config = dict(
    model='masked image model',
    dataset='regions of photos with short descriptions (Visual Genome)',
    train_examples=101725,
    image_size=48,
    crop_scale_min=0.7,
    horizontal_flip=True,
    translate=0.06,
    method='mae',
    mask_ratio=0.6,
    loss='mse',
    encoder_arch='vit',
    encoder_norm='layernorm',
    encoder_norm_position='pre',
    encoder_activation='gelu',
    encoder_mlp_ratio=6,
    encoder_head_dim=64,
    encoder_fused_qkv=True,
    encoder_bias='all',
    encoder_qk_norm=False,
    encoder_parallel_block=False,
    encoder_inner_norm=False,
    encoder_moe='soft',
    encoder_num_experts=16,
    encoder_moe_every=2,
    encoder_expert_mlp_ratio=0.25,
    encoder_slots_per_expert=1,
    encoder_shared_expert=True,
    encoder_patch_size=[6, 6],
    encoder_layers=14,
    encoder_width=128,
    encoder_positions='learned',
    decoder_width=256,
    norm_pix_loss=True,
    decoder_layers=3,
    residual_init='none',
    optimizer='soap',
    beta2=0.99,
    learning_rate=0.0045,
    beta1=0.95,
    shampoo_beta=0.95,
    eps=1e-08,
    precondition_frequency=25,
    max_precond_dim=1536,
    one_sided=False,
    adamw_lr_other_params=0.0021,
    max_grad_norm=5.0,
    max_steps=9100,
    batch_size=512,
    epochs=45.8,
    lr_schedule='cosine_restarts',
    final_lr_fraction=0.1,
    warmup_steps=1820,
    weight_decay=0.03,
    adamw_weight_decay_other_params=0.05,
)
Rows from block 9 of the encoder of a small masked image model, named by matrix and row number. Rows with one number within an expert belong to one neuron, the router's apart. Each number is 128 + 32 x the weight over its row's rms, rounded and kept within 0 to 255. All counts start at 0. Numbers have three digits each. After the name is the row's rms in percent of the matrix's.
After each expert's rows are labels from the 100 images, of 14848, where the router gives the expert most weight on average: "patch colour" is the nearest of a few named colours to the mean colour under the peak. Only what is clearly more common there than usual is listed. The data: regions of photos with short descriptions (Visual Genome).
# router: slot weights (encoder.blocks.9.mlp.router.weight, 16x128, trained with AdamW), inputs 43-85
# up: expert up (encoder.blocks.9.mlp.up, 16x32x128), inputs 43-85
# down: expert down (encoder.blocks.9.mlp.down, 16x128x32, transposed), outputs 43-85

# expert 2
router.2 084:069115107164155135138107152103092125106145116076106181109141109112093138091080073108111143066122125088075134116112146105097091130
up.0 101:168134141149156159081127080173147106158152105145089089080114141187140137133100118118099160144118194065148147134128074127119080120
down.0 102:074142135121158091148126137106138080154142158113103139120119115093067115112147109167109137108079131166154104203133173166137211145
up.1 090:129128182110101092126170079149127142124095119175144101106140184144107171169135156053111193115076098114126108127153135160138175134
down.1 090:110187169148102070174131206117119082159136167148182091125147080132136099150114142094148163100063105170169097105152070115155165134
up.2 064:152137166128113126117147052100074128124107147113214183082141135133114095119143123172130141131128094085188109067121147117159141153
down.2 084:075103091116129090158097168083145146179173134094099110180075154154139139148117150097119082083114131168140104155113132063061126107
up.3 163:118074164157113128174182145107160102121137110140146118066040091102115146125090177102120122066153172085115181153119155116086168081
down.3 131:071119122109074077112090101149112151160112139110104091165164135136088183113148133154147171166146062199143105130181080113171093150
up.4 088:169143082127087057165151187078146116156146140158108164154103124097145163141155103155134091178131156105190140116118112066126154132
down.4 097:111076152120211195126132107195118142171130088110172072142171152131144085123178136096102121108083102131088128125113080187118115153
up.5 099:139102101177108129170178165130142083135068156136160095158142118120100155109156056145111104142147139136090104142138184132062136115
down.5 109:126141166104120135096123110113147135117127092125134147098136122120140133129109176141173171115129159081142155069112103127161080136
up.6 084:172178136080134111174160091146153117116098149085180137152121138141108107141140190112130147218145150118137164186144080159137210114
down.6 097:070063137129139154077152178121133122157139138161136092103108072092121155161127144101127152120147158120134150067104132142131054197
up.7 085:104140143077148099165106102168121175123194121161164076108146180088085124156077140112098157153148117131118097039113107172118218087
down.7 083:110113114185112171109117150172165068173065127099066156149142087172169123142165126113126067110098142112154134172159124113168037164
up.8 105:129128098175123138125080111153167106151104139093133143097138132127138092108152129129170119136147151132157226111143130138122090105
down.8 100:143067142097146139140139116120069139091162093115140144144144119074129174152075114130107136111083143128141054129085120132117162133
up.9 099:168091130114110177159140105088117115137120145150084149103110124117139099168121167079091111157101144142130165172135111140093151077
down.9 093:063147137141185088108127165167170130135104134099159126185157115113075166063100080153169189116129116107161129073111153170164119205
up.10 107:147142154172105144108050123140116122119102143158117116100157085129131181140094131092054192184087089118181144108170133137125148133
down.10 094:136125098117153079183179103097162100133143119072143151133140167136123117138133153157168078146123131133097107113016148132157099128
up.11 093:176111109115133056138088170091145142104127127090152187167155129110110133107134127151112102149112152133149098109112146140153127109
down.11 095:095161148106139190129203127140055136069188165185085087112097169178179049145166140117095158123183097121093157176174098083085127095
up.12 100:167165154101107079103127052086135116117093148179110073171137166063132125094082195116097157099080088128185104154201140094107117141
down.12 107:122124168137137092133099162139095091108198103077148137092137099144112131116105093143080111096149193087091152119000129092077137128
up.13 068:167158126160135119081164147110151106111138146145202151086101136155084129222128121155117141145091117129100143051085108143157142130
down.13 087:087142140085084086190115090175055142152106135083094073150138135083110093124143151134157178120098156157112133109129075068123144146
up.14 103:133085208125068094107098095123141146157134147097104116122180098143111133113119174130112106102150100158150128184146080156121085122
down.14 098:161136105171194129109173173154116140120172096140108117151099124137126044125130083076093137110098085106129168101126124133097122158
patch colour: black

# expert 8
router.8 079:134128161133117126088117190113130127141141096138101185052055087115137137130142075142100104081159188094128089135099101095086107120
up.16 097:144115136205093174070115087086130126134123137116136103077126140051078165145147167133144148109117155131154153062125110203116146105
down.16 092:126088122094142107124083172153166080110173150120143189145132131166178129098095102094105074120155081142096102184084120097136123141
up.17 086:101156149135143144151125134113159053109145102158159112173117164101128122195133094155071122085146108088157074092115153159106131125
down.17 090:147117134114149090130167081139097156205108130139090129087135095149054156070125098128125146144112144140092136138127056111138131158
up.18 159:149181145198103136134094124116043099160137208118143072147058143108129164122124148108046184103096108087133143123148154051125165125
down.18 149:145057068076159113142161120160195175153143070122114097120131083129133118177133129092219058157097112147090095143090130138141132138
up.19 080:161145154151146120141113109098108029084173172167188098136139155115120107159192136095102164129133173107143154115089125142139111114
down.19 090:075110147105123144123158093149137170181118074121092121128153081128097134087099139173131126149136075117080137142172129099142163095
up.20 063:105123121134107099112143118157150135089054112126177146145055160135085169164156154107084121148193137124066093149157148142150134094
down.20 087:091136175174129137121140115163137077093143209133106132089111139180151120139085090170127147113153143137122153119115172161116102120
up.21 095:117104165074192151115129127160161176129195110119123121164138138142070123126073111147106147097104108102107131156108104120166200135
down.21 096:129153164162093100117133128109135112109104170122144151082123118082190105097141174097177089143171136156072091106127131150114089142
up.22 120:179126133155135099116103021127066143133114126114145147094078128106139092119111153104134134064141176150131101116170109129090137206
down.22 127:110138103123098193142128155128152182094078121143125087137183174137109193162133109150120089152108078089142151091109145088163129025
up.23 075:123157114090123088111178103103078107101120016112123155116119184108140119139157190181179087153113098088143104095106139092113120175
down.23 073:131086118166105141134094162124165145089131173197124106169147142138149157082118048072092144113150158164160114167140147152090145074
up.24 107:152128104147171142217121154133100108148173124149105158126155106130106082158132064169178183069127146170096054039093157117157092124
down.24 095:104173142110086111166145186135085158084174130110125147132118121105150033161194118107077126155100089120119165178124132103033171150
up.25 083:166145187121113169153123153162163173127147164078167075119139139099109062155088154132125142178105118115105167164116166083134175140
down.25 081:076119100112195079081123128100114092172067065128150143114124119129167138127175109135161140114133151165159090078094060187131096135
up.26 118:093111113095137170166124131116076050144170150120130085059154075129120102117102128152136099077133164136126087101084092141096159200
down.26 105:147115147165137073138172170149171143097050141137106115154108125109126139128126100125091179079122128175104157146230118165114117036
up.27 080:083176095125135150131173138109143152127173122134074156119141155169120197116149073107183074105122166149069098130174085089151111137
down.27 084:179064154132109103138065119170099128130083152132093110167103116107107111125152167149071184089200087134137175109107125149108111109
up.28 104:120149115150113094134118168148126156171168117095120123139120124086102141122054112103090101141124107132131142164123122148181131120
down.28 095:106123099132125186108131119093099079143070130094134142081102129129181108125201169086151128130058154089123109091109118129079124159
up.29 100:115185100129113136121120150142170133139145101064107152124167168177108131134110083135165087123093129128104105182072038073196097103
down.29 098:135143135110116075150111133088117137153060157163118093102108100099156189120180135145122127145187112112182140122170175149072169137
up.30 202:107084112106136144172176115130180106096114085095094190126142132129108134134100191111173022158141119127134125153088139179118173133
down.30 164:103081137108137114134106082099193116065122149105070120138141146109087135153090152097183192108169057129155167179114164180147094133
patch colour: black

# expert 7
router.7 233:114117126116092117097113139086125173084142101104114139149169181118156104072178155128176111152095058181183115109123176061202186116
up.16 100:144099102120157172095097086130096129095057155102146122151136148144144098117130112050099171099105116152205159162069133180093089102
down.16 095:091153177068094126145154182141152107099155136152064196146113112151124130117093155128093161170109107125095141122140148104106139152
up.17 080:084088159103113095094175089117121140118186150071112159181143078174177117104109154167182085168147127136090083141101139100123100201
down.17 082:156136176163126134098135114176192148135070096177175114120098167117072093133167124108098111103115148099149135082173139125156173114
up.18 084:144158120091148128131118081130199128160146077076106075156085124106144132136153126102133127165146139088056128166099166098066117111
down.18 090:090103129105170098048124107141132128148081179122137127088150121150123165128045180141192127069125114118160145088195091190142115186
up.19 109:132104124110136122183175121131151177164115166110109099139140126054064120142126138092133100128129070102128179144140140177101110115
down.19 113:084137117088132168115101162119099121089118070146100192116178132171183102133091122152108144117118169139108069127113147076194145122
up.20 073:120122153174130126159125123112045129160094111118173123165117042122175078152128142113192140189122080114163134160125104157072086167
down.20 090:127132128103106161077139137135166135142174127111145140138178201143144096160159147100117169070118149159114151139104136085209138135
up.21 094:121138073113061165068138135110139168144121097137127117053096122129064178085078144103152124211143133153155079162108098114084110139
down.21 113:104081120067106107104142156128083084098120096112123140141143144185182151098095184127114184117093113166086124136149099136154134153
up.22 151:110141152153142096108111170070122150164180202171182068182150151152147092077123077131095151113141161126096085108157123050168133108
down.22 125:138115128091079117146082124126180102129082127157080227108127143131147153133113120147119086072134071141172079150122137163138192151
up.23 071:102126157150136127123098098187142144164131083183136109100096098145151110140173120109127234124129094125098138126186121079143156126
down.23 079:198148099155146147174210097152115160125101108131121136165116077164144082142154089127096110123119174051112164171165146171123167124
up.24 099:151150114094117130119122159105119129120181147168109144117133159142114074100102151103170082193131107138141159106124163093154165140
down.24 088:076157124162133095125179085166151133139103144124085066084143150163144092113203086141135139087113178102130165128103127134167168124
up.25 070:133107136102177135107126147181092119140079060189114158219141132127083073143140160137094145072118118116121110132155097123181115066
down.25 071:133145070165120129109197124179119118151158199126140052141080083104126142123116103094153095141116131083154197132149111133042130091
up.26 124:150159152144135114142155082185131147136154105203149131104114206092151107142152177059145137136080128146206099125110130121149163125
down.26 129:108111204115106075097154127137156144136218107143163114099080136141109112137131133129129126097089137159139129113166099186135155151
up.27 103:080131113134185169102153112146128157157093138112062092178158167119124123131114065152129100163111119137125163145137129075140068048
down.27 101:187096109128119099117071184117152076068144131147120181143139095087177109136126152191146129126167086115139109093137161181099170162
up.28 084:144099094171111129079123121072148090110146115142133173148074145155143012149191113145187106154167094130110146131127149098126131110
down.28 071:101109178094127159180041180132148098087119103140107143143194120106157186145135137134089134064102068130127153135149150158158185146
up.29 071:156169198180143111071122141087137092201084069189120133148141124119120094150147154110095148120121192155158193125108120100108173144
down.29 085:121088098106120124154160112165130103147161164098179125131122095066088081174126094141144168102128116133178152174121146153131083145
up.30 134:149157151120104107100136057154151128165139181183153064112117162073107120100130196112144183187118109130124164162124084094140155123
down.30 114:100138142140148145183123190109086086088168139135147125151106097164193088125143082084062127130086147101124105096097126072131158172
patch colour: white

# expert 1
router.1 073:093098090147133162169125165113171132104136179156101103081143112117109087112101104102135105113152170149082143083135166087159080131
up.16 093:135154108089145084128077137120081065136177084114151201167143126116171112038146175049104089118114151128119128120142086170110101138
down.16 086:144142111110097182131163120130154167087115156115129103136112148132138108168138134147131159125146099103150132171144151027112151123
up.17 074:111181083128104122125154115182085098107130159117139124134135073080099115103125104145165110121169081138148129118183136105131147145
down.17 084:151111146144123142110104132121150114128139124189090088107135180160135190094113119123116156117123188160087121151106140151161090056
up.18 071:125107095103133155063174134130095143052144125106134091125125171128124158137071110168146158153060131125147137116156072051141161142
down.18 092:118179184184140105198123075154159152210138122192122136155169132113134114071136158099099079098130165129077097180144177199096105113
up.19 101:188111191135057098097087099119183141144144154103175128094109142136113118174102227177102135127095086146159127151144097133147107139
down.19 099:127184082135192164154183173102086113073124127121159147176134086145179102085161097083158123148131163103117170149140186151107149133
up.20 067:129090111145187132173177095087076099126107123143116097093146148155124080157165096158125067066168087146146114134101134117141164111
down.20 089:156169146111107134105123139128109180119099134102171112196083076094113140166160161169070171160084202127105160101122125093083121182
up.21 112:133067117185118101113106118183072161095092128133161108134109150176119139140155164146132075090139112135183157102133098126143103168
down.21 095:150132139097153172127132139082163185112130071118106091146126169140138152155120104135120076129076092129123120149115140105121174112
up.22 112:170150103078098084152184145188132060077148131163143103162099175076166121141137153109122141141139128049122125155166171084088119103
down.22 100:113161173130154167093090099075122153171124137073120085209154107194104171119136134126154106080166123148111154123158094152106079120
up.23 081:152088157079092097162043126095089127145183117190082139137193109072117160133133139193165067110111107151121101141146169147160170099
down.23 085:109159092197172145118186055174141141112087173084156137134149102185134097128129058062091117137126151070151161127109070087133124102
up.24 136:079132138095130169103127135105148140157165113097151106144127134155102142135142137128048092174122139105081085117161068171099156149
down.24 118:145109090134068099143091127140126068084107166185102157076122093112134120116112096146141141103163100138143143159132134140125110110
up.25 125:092158135091123131099124180160155099120164082115146080172175149148095180077131079135126135162119143127086127136133143117202130128
down.25 121:171109119155095134172107096119118134158102156168126155087112090165164134142125153094133086141162112110157090154134114185076168107
up.26 097:123139149101152118083136115162145154115162162133084145125137120115169099088132167156106131171070122063180123133124093161150088200
down.26 100:148112110075153153129175130113089076113058119096110113145096169168138105177130129108134185158087127119144102130152111069112090122
up.27 053:095107118162148172104149135193095057135167084119146089059117103075132075127098112164085174150148139142137146114140097173128139091
down.27 079:101133179098144086203043125167077174125154083099106089099138120123140177186119129153102155151111109151119112134120118155104084190
up.28 094:167112128175091118158106151078103163104065188198101137111105092132150110111125154097130103083089091106103095104160129145146143132
down.28 084:133132097088180134088115091118147108150171108037128107204114152132089144181147083147105134141161150141145162108099135115104134164
up.29 122:153059141183121120118148039135094179123091124117110130101101121166121104139122108115152127100114111153128097145135128131123117120
down.29 108:110170119116146141116101181080154161105130101135119084152156175098103176124122114161117096143139104109138152082092150081155173099
up.30 129:147154183167147120165083164141126115070114153103131121127116158097080157128126152109121220137163115084138140104073114093120111127
down.30 116:091066086071114078093151099109151116156120091131115097120082112112115156119082112154073056134171104192152126103089138109095151166
patch colour: black

# expert 0
router.0 081:093110176105119143164144126144146122181151106098059100073132104157157092103092092135113133135115176066139088170100146165128075132
up.0 081:111075155128084101139208098145073172120137149104157114090161172143104178103115089130100118103147187177151114138096098094139132153
down.0 079:120156144116105148119032120125215114140102140106116116102123090112120183113110157152128129178133047067158134073173154145141123083
up.1 165:128119046162160156161129184135139126167106176096088116088145109124115106094132074189112109109196156169116105124090108087116082116
down.1 136:155180153170092098112084153130103154149124146135117114132142116121188135149137156078181125145032086110135118096159128150140180106
up.2 109:053156142114155201119129151134130150127100108168116093142173154130064156155063150132128136162106155131143147085139126080153144128
down.2 110:157110137168074070094078105108151102135100131120122115085104091092165117075130121106109130120149101131115087129099146178123119092
up.3 097:123092127108151127142063153200112147129169130137171070123092064140123133102117136100110158207075110177138164104095094125111146146
down.3 103:117124098170095120153139107121165080178119143149155160114147165128156150149131131136173089115151125103201080121113080183133109135
up.4 081:165177130129120103192179134151100089085142143129158125163136155105131136148114154139108118213131152114116147160116134135122102106
down.4 093:093084131102152105099094081139138164194087111142120116149159113067137194130108125126132157091167111105146108133086096091144167151
up.5 098:114136112144122152132103155156093115191164153100098171051147136124089172096106107116097142109100104116129070140129141139139085152
down.5 114:074164140117152137106133094098113200179140089121108103160058092139142104152126154112148113167090161121089154122148127075097120162
up.6 074:161144102177122158170099182139148139167108136046114134181198116138144122087168134121146135170169154145093099196172114131064082121
down.6 081:126093125110126058090217108111159142106086118207132141096144142105109137159167109133174131126106124089177116067131132087160184134
up.7 086:098203111063108152091079154136137070155162111157092125073107176104099083108047116147117090127121145121132161182126120111130168139
down.7 092:187055162194135102149117129125127151113076188086131126180164091114162175154163144095179164118142104086155144120175113148101131133
up.8 071:163104149144183129108175140120057120043135158162195139160088195140158156108119187098101099069134117134081104114117148075138095092
down.8 083:121160080150114170144114106161159102119124123124049058113158067129096177103139121123116161202081134126094125113157150085160163108
up.9 078:124160115127197123158173093113131089166168165125140139130124115186143128134113124099177149185161155148097150149110154094114053138
down.9 080:084111133081094093110129171171102172141082117138164114115178150123097113127138152149135167100140155147171058151110084134119220181
up.10 069:153100193142090104171170120201164112123098141093129118111177152163114170155129131208069136070165128138103121141119131143125143083
down.10 079:091138137147163177133130120067084143143122120140145099102113076172104127091128158105120180190098137130144175153154137141135115158
up.11 135:097182137160098109065135166115106123135153186162154051142123131169124183110158091129113199156143177144078125153161151075127115139
down.11 119:136093137119111081104102111091158120130095086159065174098105142128134175064152142098096093064140114159148174148133121161120146136
up.12 092:185159083124137180132172154121116145073145128105143120234179156160092124106140101093153062168167140099146166135127131089153115078
down.12 096:074072111114166100090123170159177138169090121152045125075100117130139131096149120116132177088085168119106067108165140163107137185
up.13 125:086150136175079109130144045143136159171119106076100155067154142135115077118198093157163074105146108154197145145141169153167056110
down.13 114:211106070094173142117099206107134169067160124124138147207117171131145163136122145102121158120150127096126155166144142112093174151
up.14 142:163095120169096108134160089152090101167106093126114148083116143122104135122123137133117144057115167102203195106139114140106101113
down.14 133:093119114080195144100131181074142165128120111069124158152156143081140107109103106132156115165096093117082077127094146115119122164
patch colour: black

# expert 6
router.6 091:114171129188193147156112158134130101123072126113169168070066087081122073132115116138165161137181201107139190163209083140128077155
up.16 158:144125075120157139131097131143101152131088177102166121141172159141127125105105108154138136133204133131111142166101098123104062069
down.16 138:131120185129101146131146136128143142117124126172030123107135116176159147142132106114169142122029074154145093110182128089140154139
up.17 100:048103109096126110101103117097103149152203094106132113152120164151090086063177121165113058124194175105111116177115159123143106144
down.17 102:196124144174096129141100111140157134080082184149128169089153135120106161180077152068146163127118094143128157073140080138120117077
up.18 081:124136038143113141180162097184134133118114142127113165113137148119157112124045073164162155118095130079161087080141114188133102090
down.18 105:146117143134194182105112175125102088140154097080120099132068050150050062163125117136135119129142117152168223163129122119135135101
up.19 081:116171181130098122082106104136119144140120154157103086119091078182123166145110127113120214169070129136088103117177113152148094135
down.19 092:127142151122151110093151130120167102130089136152080097154120057127187141147113170132154143134113159092107124160112131111103133142
up.20 084:191101125095107210053095111169200132120077169123116072159080124162141119132166085104148160111159149157096149181127138114143118061
down.20 088:068139115152169084136218124100080126129122102135107186092126122077092167107080145118103154139134114121118103108112100111105100176
up.21 092:075189121121100142080116167089123147090188137097137175137166175131077115107154103118133070126169202075138096171086126097122140123
down.21 092:164089153138136115162105130156126125135126178199101119159116097134140130174098145155151145135122084127142169133168130183107107123
up.22 103:134152117121143076158160174129105157119176105081110111107139175111105145141154146169165079173152071138129108172128112116186130121
down.22 101:150100114134116194091097126114162107122117127132147154115094164159196106111147107121108086146149134116132106130139154128082193113
up.23 074:108136118136139114115134154144110140114122122128137138169127104164081080124096084089066142089168115118117155095157154082141130187
down.23 073:125119098161127086076095088138116112154135128176113082103065152094150131138154141116215087126083150095106138160093107177133120047
up.24 103:159164132124114095131121204143139167094150107148104127160164160122104148139101111100102143134093127109138144122143156103186153128
down.24 096:093072103117099152117098102096133096146101119104129090126095128175146151115165140121127085139164107121147035132117110157092147110
up.25 086:191151163102138149130083158100065123110149124153137140141122133145099094137137129127116094201108146106082111108158110129081216118
down.25 091:093111092132120144132195096145173153154139129114127187117125116152103119104175168123145142116126071171125129114073106127194032134
up.26 066:144142124144128131148160123121093140128147148111137135106194170132170134135092069140119085167113133139179106098082171093150122106
down.26 079:131171147098151159160093144126164129171075080101085077148123086131120136090168196096102172101127134101096152090151128131147131157
up.27 063:107167184191055126142178075141067086142197161120157112064129165092110106150164146129119124156119157130100081149144100102166114200
down.27 093:140147157134127152097210086126097082118140148147112157106086141106129133185153128177075135163139126156082150182141077103115149193
up.28 078:126145094084189156120176088155132108133078122120113209110129074145155117083123146135209144174116151132146145145112142098112104161
down.28 091:117132132145099120191141145107120126175146150125101093129113115092126132140083125120090166132153131160094112130156111164141128141
up.29 113:156149162061155104151079155133086132113197158109151147180147121107193144085098144123157096169115099115126081129112117128075164171
down.29 097:117116105150065148126179097151175131135120120160125144124125158137079083149191124153126127068130127135142138127131076144166067061
up.30 084:117129099149142152111115149132138118104134167125090119115136159178149168169105123129143121104074063092138078112138110142197114150
down.30 088:199144140132121116121094132109119077159128123138110145181200104132124116089145144165157173115212195153150155124143151140033139175
patch colour: black

# expert 14
router.14 083:076149108183150065170158171132100110174106122133121168071145118136141124190127088142095177119137141098133082159144105128087103103
up.16 092:128131138130119067138114034119130138151121126119167145146097107085155116118193173084169132063185134166128110106155104148136131156
down.16 093:156147156121124166103129179133147142092126111125117086106140153164082169171081153180086130180126101107173123103160129113134125090
up.17 095:064128135158141118176136115108097124214127115170096151101113112117092112057102181153118081087151168180090126092120068179170133144
down.17 094:164117128101071117061125139159159113093103166083174111122125140129195133162148134078125184128127089094127132177112201096117100117
up.18 116:161132115103164155124105089150163086141157158113094134135102122099165113126122104137137110157063112124149157090137116165098179099
down.18 098:119088156147109128119114142100098106119152129098160134125153111116137084084090129131091083093127135155112066155108101131126128157
up.19 084:137100150167166160073153128134174154166129112151135151156112095197114076203130051137082097159113133126104185131118088163089190097
down.19 102:162145147142102129075157160110191190083133148106103108141077097178094112141126150159057133179155163093142115153076106104108079189
up.20 068:190143111126191139089087180125144162089087124151203097088132117059101087182075127115099156161120105127085139104168093132125152110
down.20 097:149171123121161124139049111101130164125093142101163121087176065110087104168059117109087202140157121130151155099161089161122161111
up.21 087:166085105182081116074113123131093111091075107180164141134118150083108148188150143127140133120195142089109111144159239105085070098
down.21 088:111167174071173104228132110136159199114158136092130112147141128197130095101124091134109081091067115113112156109145042156147183144
up.22 112:130124174172121103158135091139166221148139153098104160125157167121152091113173164160139139079155110082126190104151146126116147139
down.22 109:153098085038136159099096210081083096078141077096180108140107118092114154138080148090141135158138089177187071135105081115135100119
up.23 076:124172170068132137069112114091148087088138134114097123176105106120110181089074123125077166151143131131072087122145094125148157144
down.23 080:135090151185078088140100123154100134144107138146161144089156075166082097172157148134159073156125122113155185119086108138049093134
up.24 098:135102108102174115150128132111140138122142195161125142166087090096116099170123094089090134133075094105126151145142163192145176125
down.24 108:097168152099068082102136128131118114151101093068098144116113134162157109139104147155170127112126087162100103088101089097082107147
up.25 085:134133115127113142177107128085127083137145178047115095072084127105134115104161082143117098154200162124140162143067099129041170140
down.25 095:137114139117129074090120129103161136090145158135177177198162140132117169147117193142131186161126153115119070095124169099189092159
up.26 090:129180135121131127104152095113159122108072169131165091154096106173088168165194197149072166137114122078145175158165151137127117110
down.26 095:117079095125120163110152206129112115109160068147108176076105136085166126105075126091178142124147110247075024115117144053092138128
up.27 152:157090140113106111218104147103172088133119142126133138139086099130101131139147145126073179121133224078122101159127143086146149073
down.27 123:048153137136143140100151096117092106124119090162146073133172131165118175099083169188141115155180067152114153096114105165097113154
up.28 077:176136102197133088108150055133152130174095212116132111095092124106125118135193125112115120050169123163155152201115162098080089126
down.28 091:158131149099175125131151125062132122084158133146120127108148128084105166141115178193094179175090131062071115080134113123152186096
up.29 088:144072183084136126119057194182166087112171124137142106150098103133117173120108125085181171126138119137101097115113114097142127130
down.29 087:120116104170080071130109087144097101149157140133154140116111129142135102175107109161116054099147125128155153152129099170158111116
up.30 110:149201111137186124158135091117172089108192138120120102101081125087087127178150145112103133094137092101158179094164137081150200087
down.30 098:097022180116106114075135082123109171154080150139134156190174153172153125061119129149162159204110163179062129147107102114119070154
patch colour: black

# expert 4
router.4 097:136139113176150075133167180151120101121075138104123094089133065132105124152096095135149127127148145104135152133122124162080102136
up.16 095:173117140129093164112160102155099096120151134134144116129085121158105144194116121164124176206125193188047086109159140171102183108
down.16 112:110084107132116076093163125140103111144100164097123156108139111144164084082134177115157104105162070122207126120117115157164094218
up.17 116:130149201077123142084118142135166136139152124083175095127119126125105186168161149112112135159151181129074120105161112160099168126
down.17 113:111066124156143112162134158170127084106119143170122186095125097171133058113057138161135088116125084177136088128130067196162110131
up.18 053:108091081131185132145199126129118121116150143105124144114114126176148135182078099182116106142106112122066126118063061108143123142
down.18 080:132062138072161104100187145132084159136110111071135115084131100138126072146105117126176109145131160153102125135137067095134113134
up.19 089:074136192186093171112143153079141080155185152072116110085141142112122158134165108136109114155110087091179140124139134102109116153
down.19 093:180096111067161065151138121125115154099148145110166155169134104139126079138110156099175206139096187185148102126108134140126170096
up.20 070:098173118145081113084189118099170125119127170098155124110146066137067121115095098098125137103154111137073094144137132128146097103
down.20 081:124159151180138095132106135185083150143134125136122141158098207070148146173149162161117199187136132136113099117137094100088110124
up.21 184:122127124134076078160101138113079105095134166134096083159176150084156116145141143049095158119063116115111134157188119066146168137
down.21 139:155144165145111091076115128178141135181140132159170128086078096171172155106139142117080165075069102088106141112091130133097152106
up.22 069:155071083173135112134141107154177143111108126085097111102134182190102104122158097163164106056090118159126083119104154114092106124
down.22 075:100168185091134160119144103119132133159108126134124148142160103107168216154107110133068211156144108091198167129134135086163158131
up.23 060:148123137161191177194107165157105107102052105137076155156129123128090090194133101089142114143162140192087134152113146129142161165
down.23 085:148078120132121170150164160117102119159157103126088089101162138162141131102110149194118187152166139131112093140080054112119103149
up.24 092:111133034177131091103114118125158105142078079129090163123130198164116149108158106158169076131149132180130157110119090141170041086
down.24 098:170106177105114161128113123122133121082121169106119173088126129126176131118102089093081150098119113108150115137157189095117211166
up.25 094:128120069092177183120110110105120108158114150099118129144154069115089171112064058186114123182120144105094093118107096100080170094
down.25 103:124133147177098108177141135147180092126116173165099142107097154113146109147107152108096121135144068149156136042089129189141128134
up.26 116:106115084166121165138141127137083082084105107119065074086135103124152170077058101165186063138111071114134140126172096151175130159
down.26 112:162128142141147148129099103136121087085079193126152161117112110138109093143124077118118103100168187143166107125185183156091128120
up.27 094:099147193091153099144167122142140138176182116142118091149131123147116103097107129137102107164139163106065122106098074173113166137
down.27 077:134119087110056165099095141145104106101115166092162184107139139157122114159129172182177118142172083138178106118192125126152109079
up.28 059:121113079104165125134135123103143145180118136173152126097102189159094096149173156115103163138095186159085165103163094206097150185
down.28 074:092134136107167095130187109095148137156109141088112057079109115167121106159154138122128145111165184156112136137188109134090116115
up.29 118:078131113068161129156087196108167088161160121092184085124132128111129134090073096167114099131105104106039139143125102139160177146
down.29 119:142115156141016093111185091175137109118116156185136155101118135171177152177169143132156102141197156114165127113110072139134110130
up.30 100:154140091170136146147086142116101111069069182180080162144125112162089121086158125040126124126115164132091163090159168097138098118
down.30 089:101108122105136121109170140124142120185186197099105074144127127112162156135130135161139141137091074116139090132096113167131163201
patch colour: black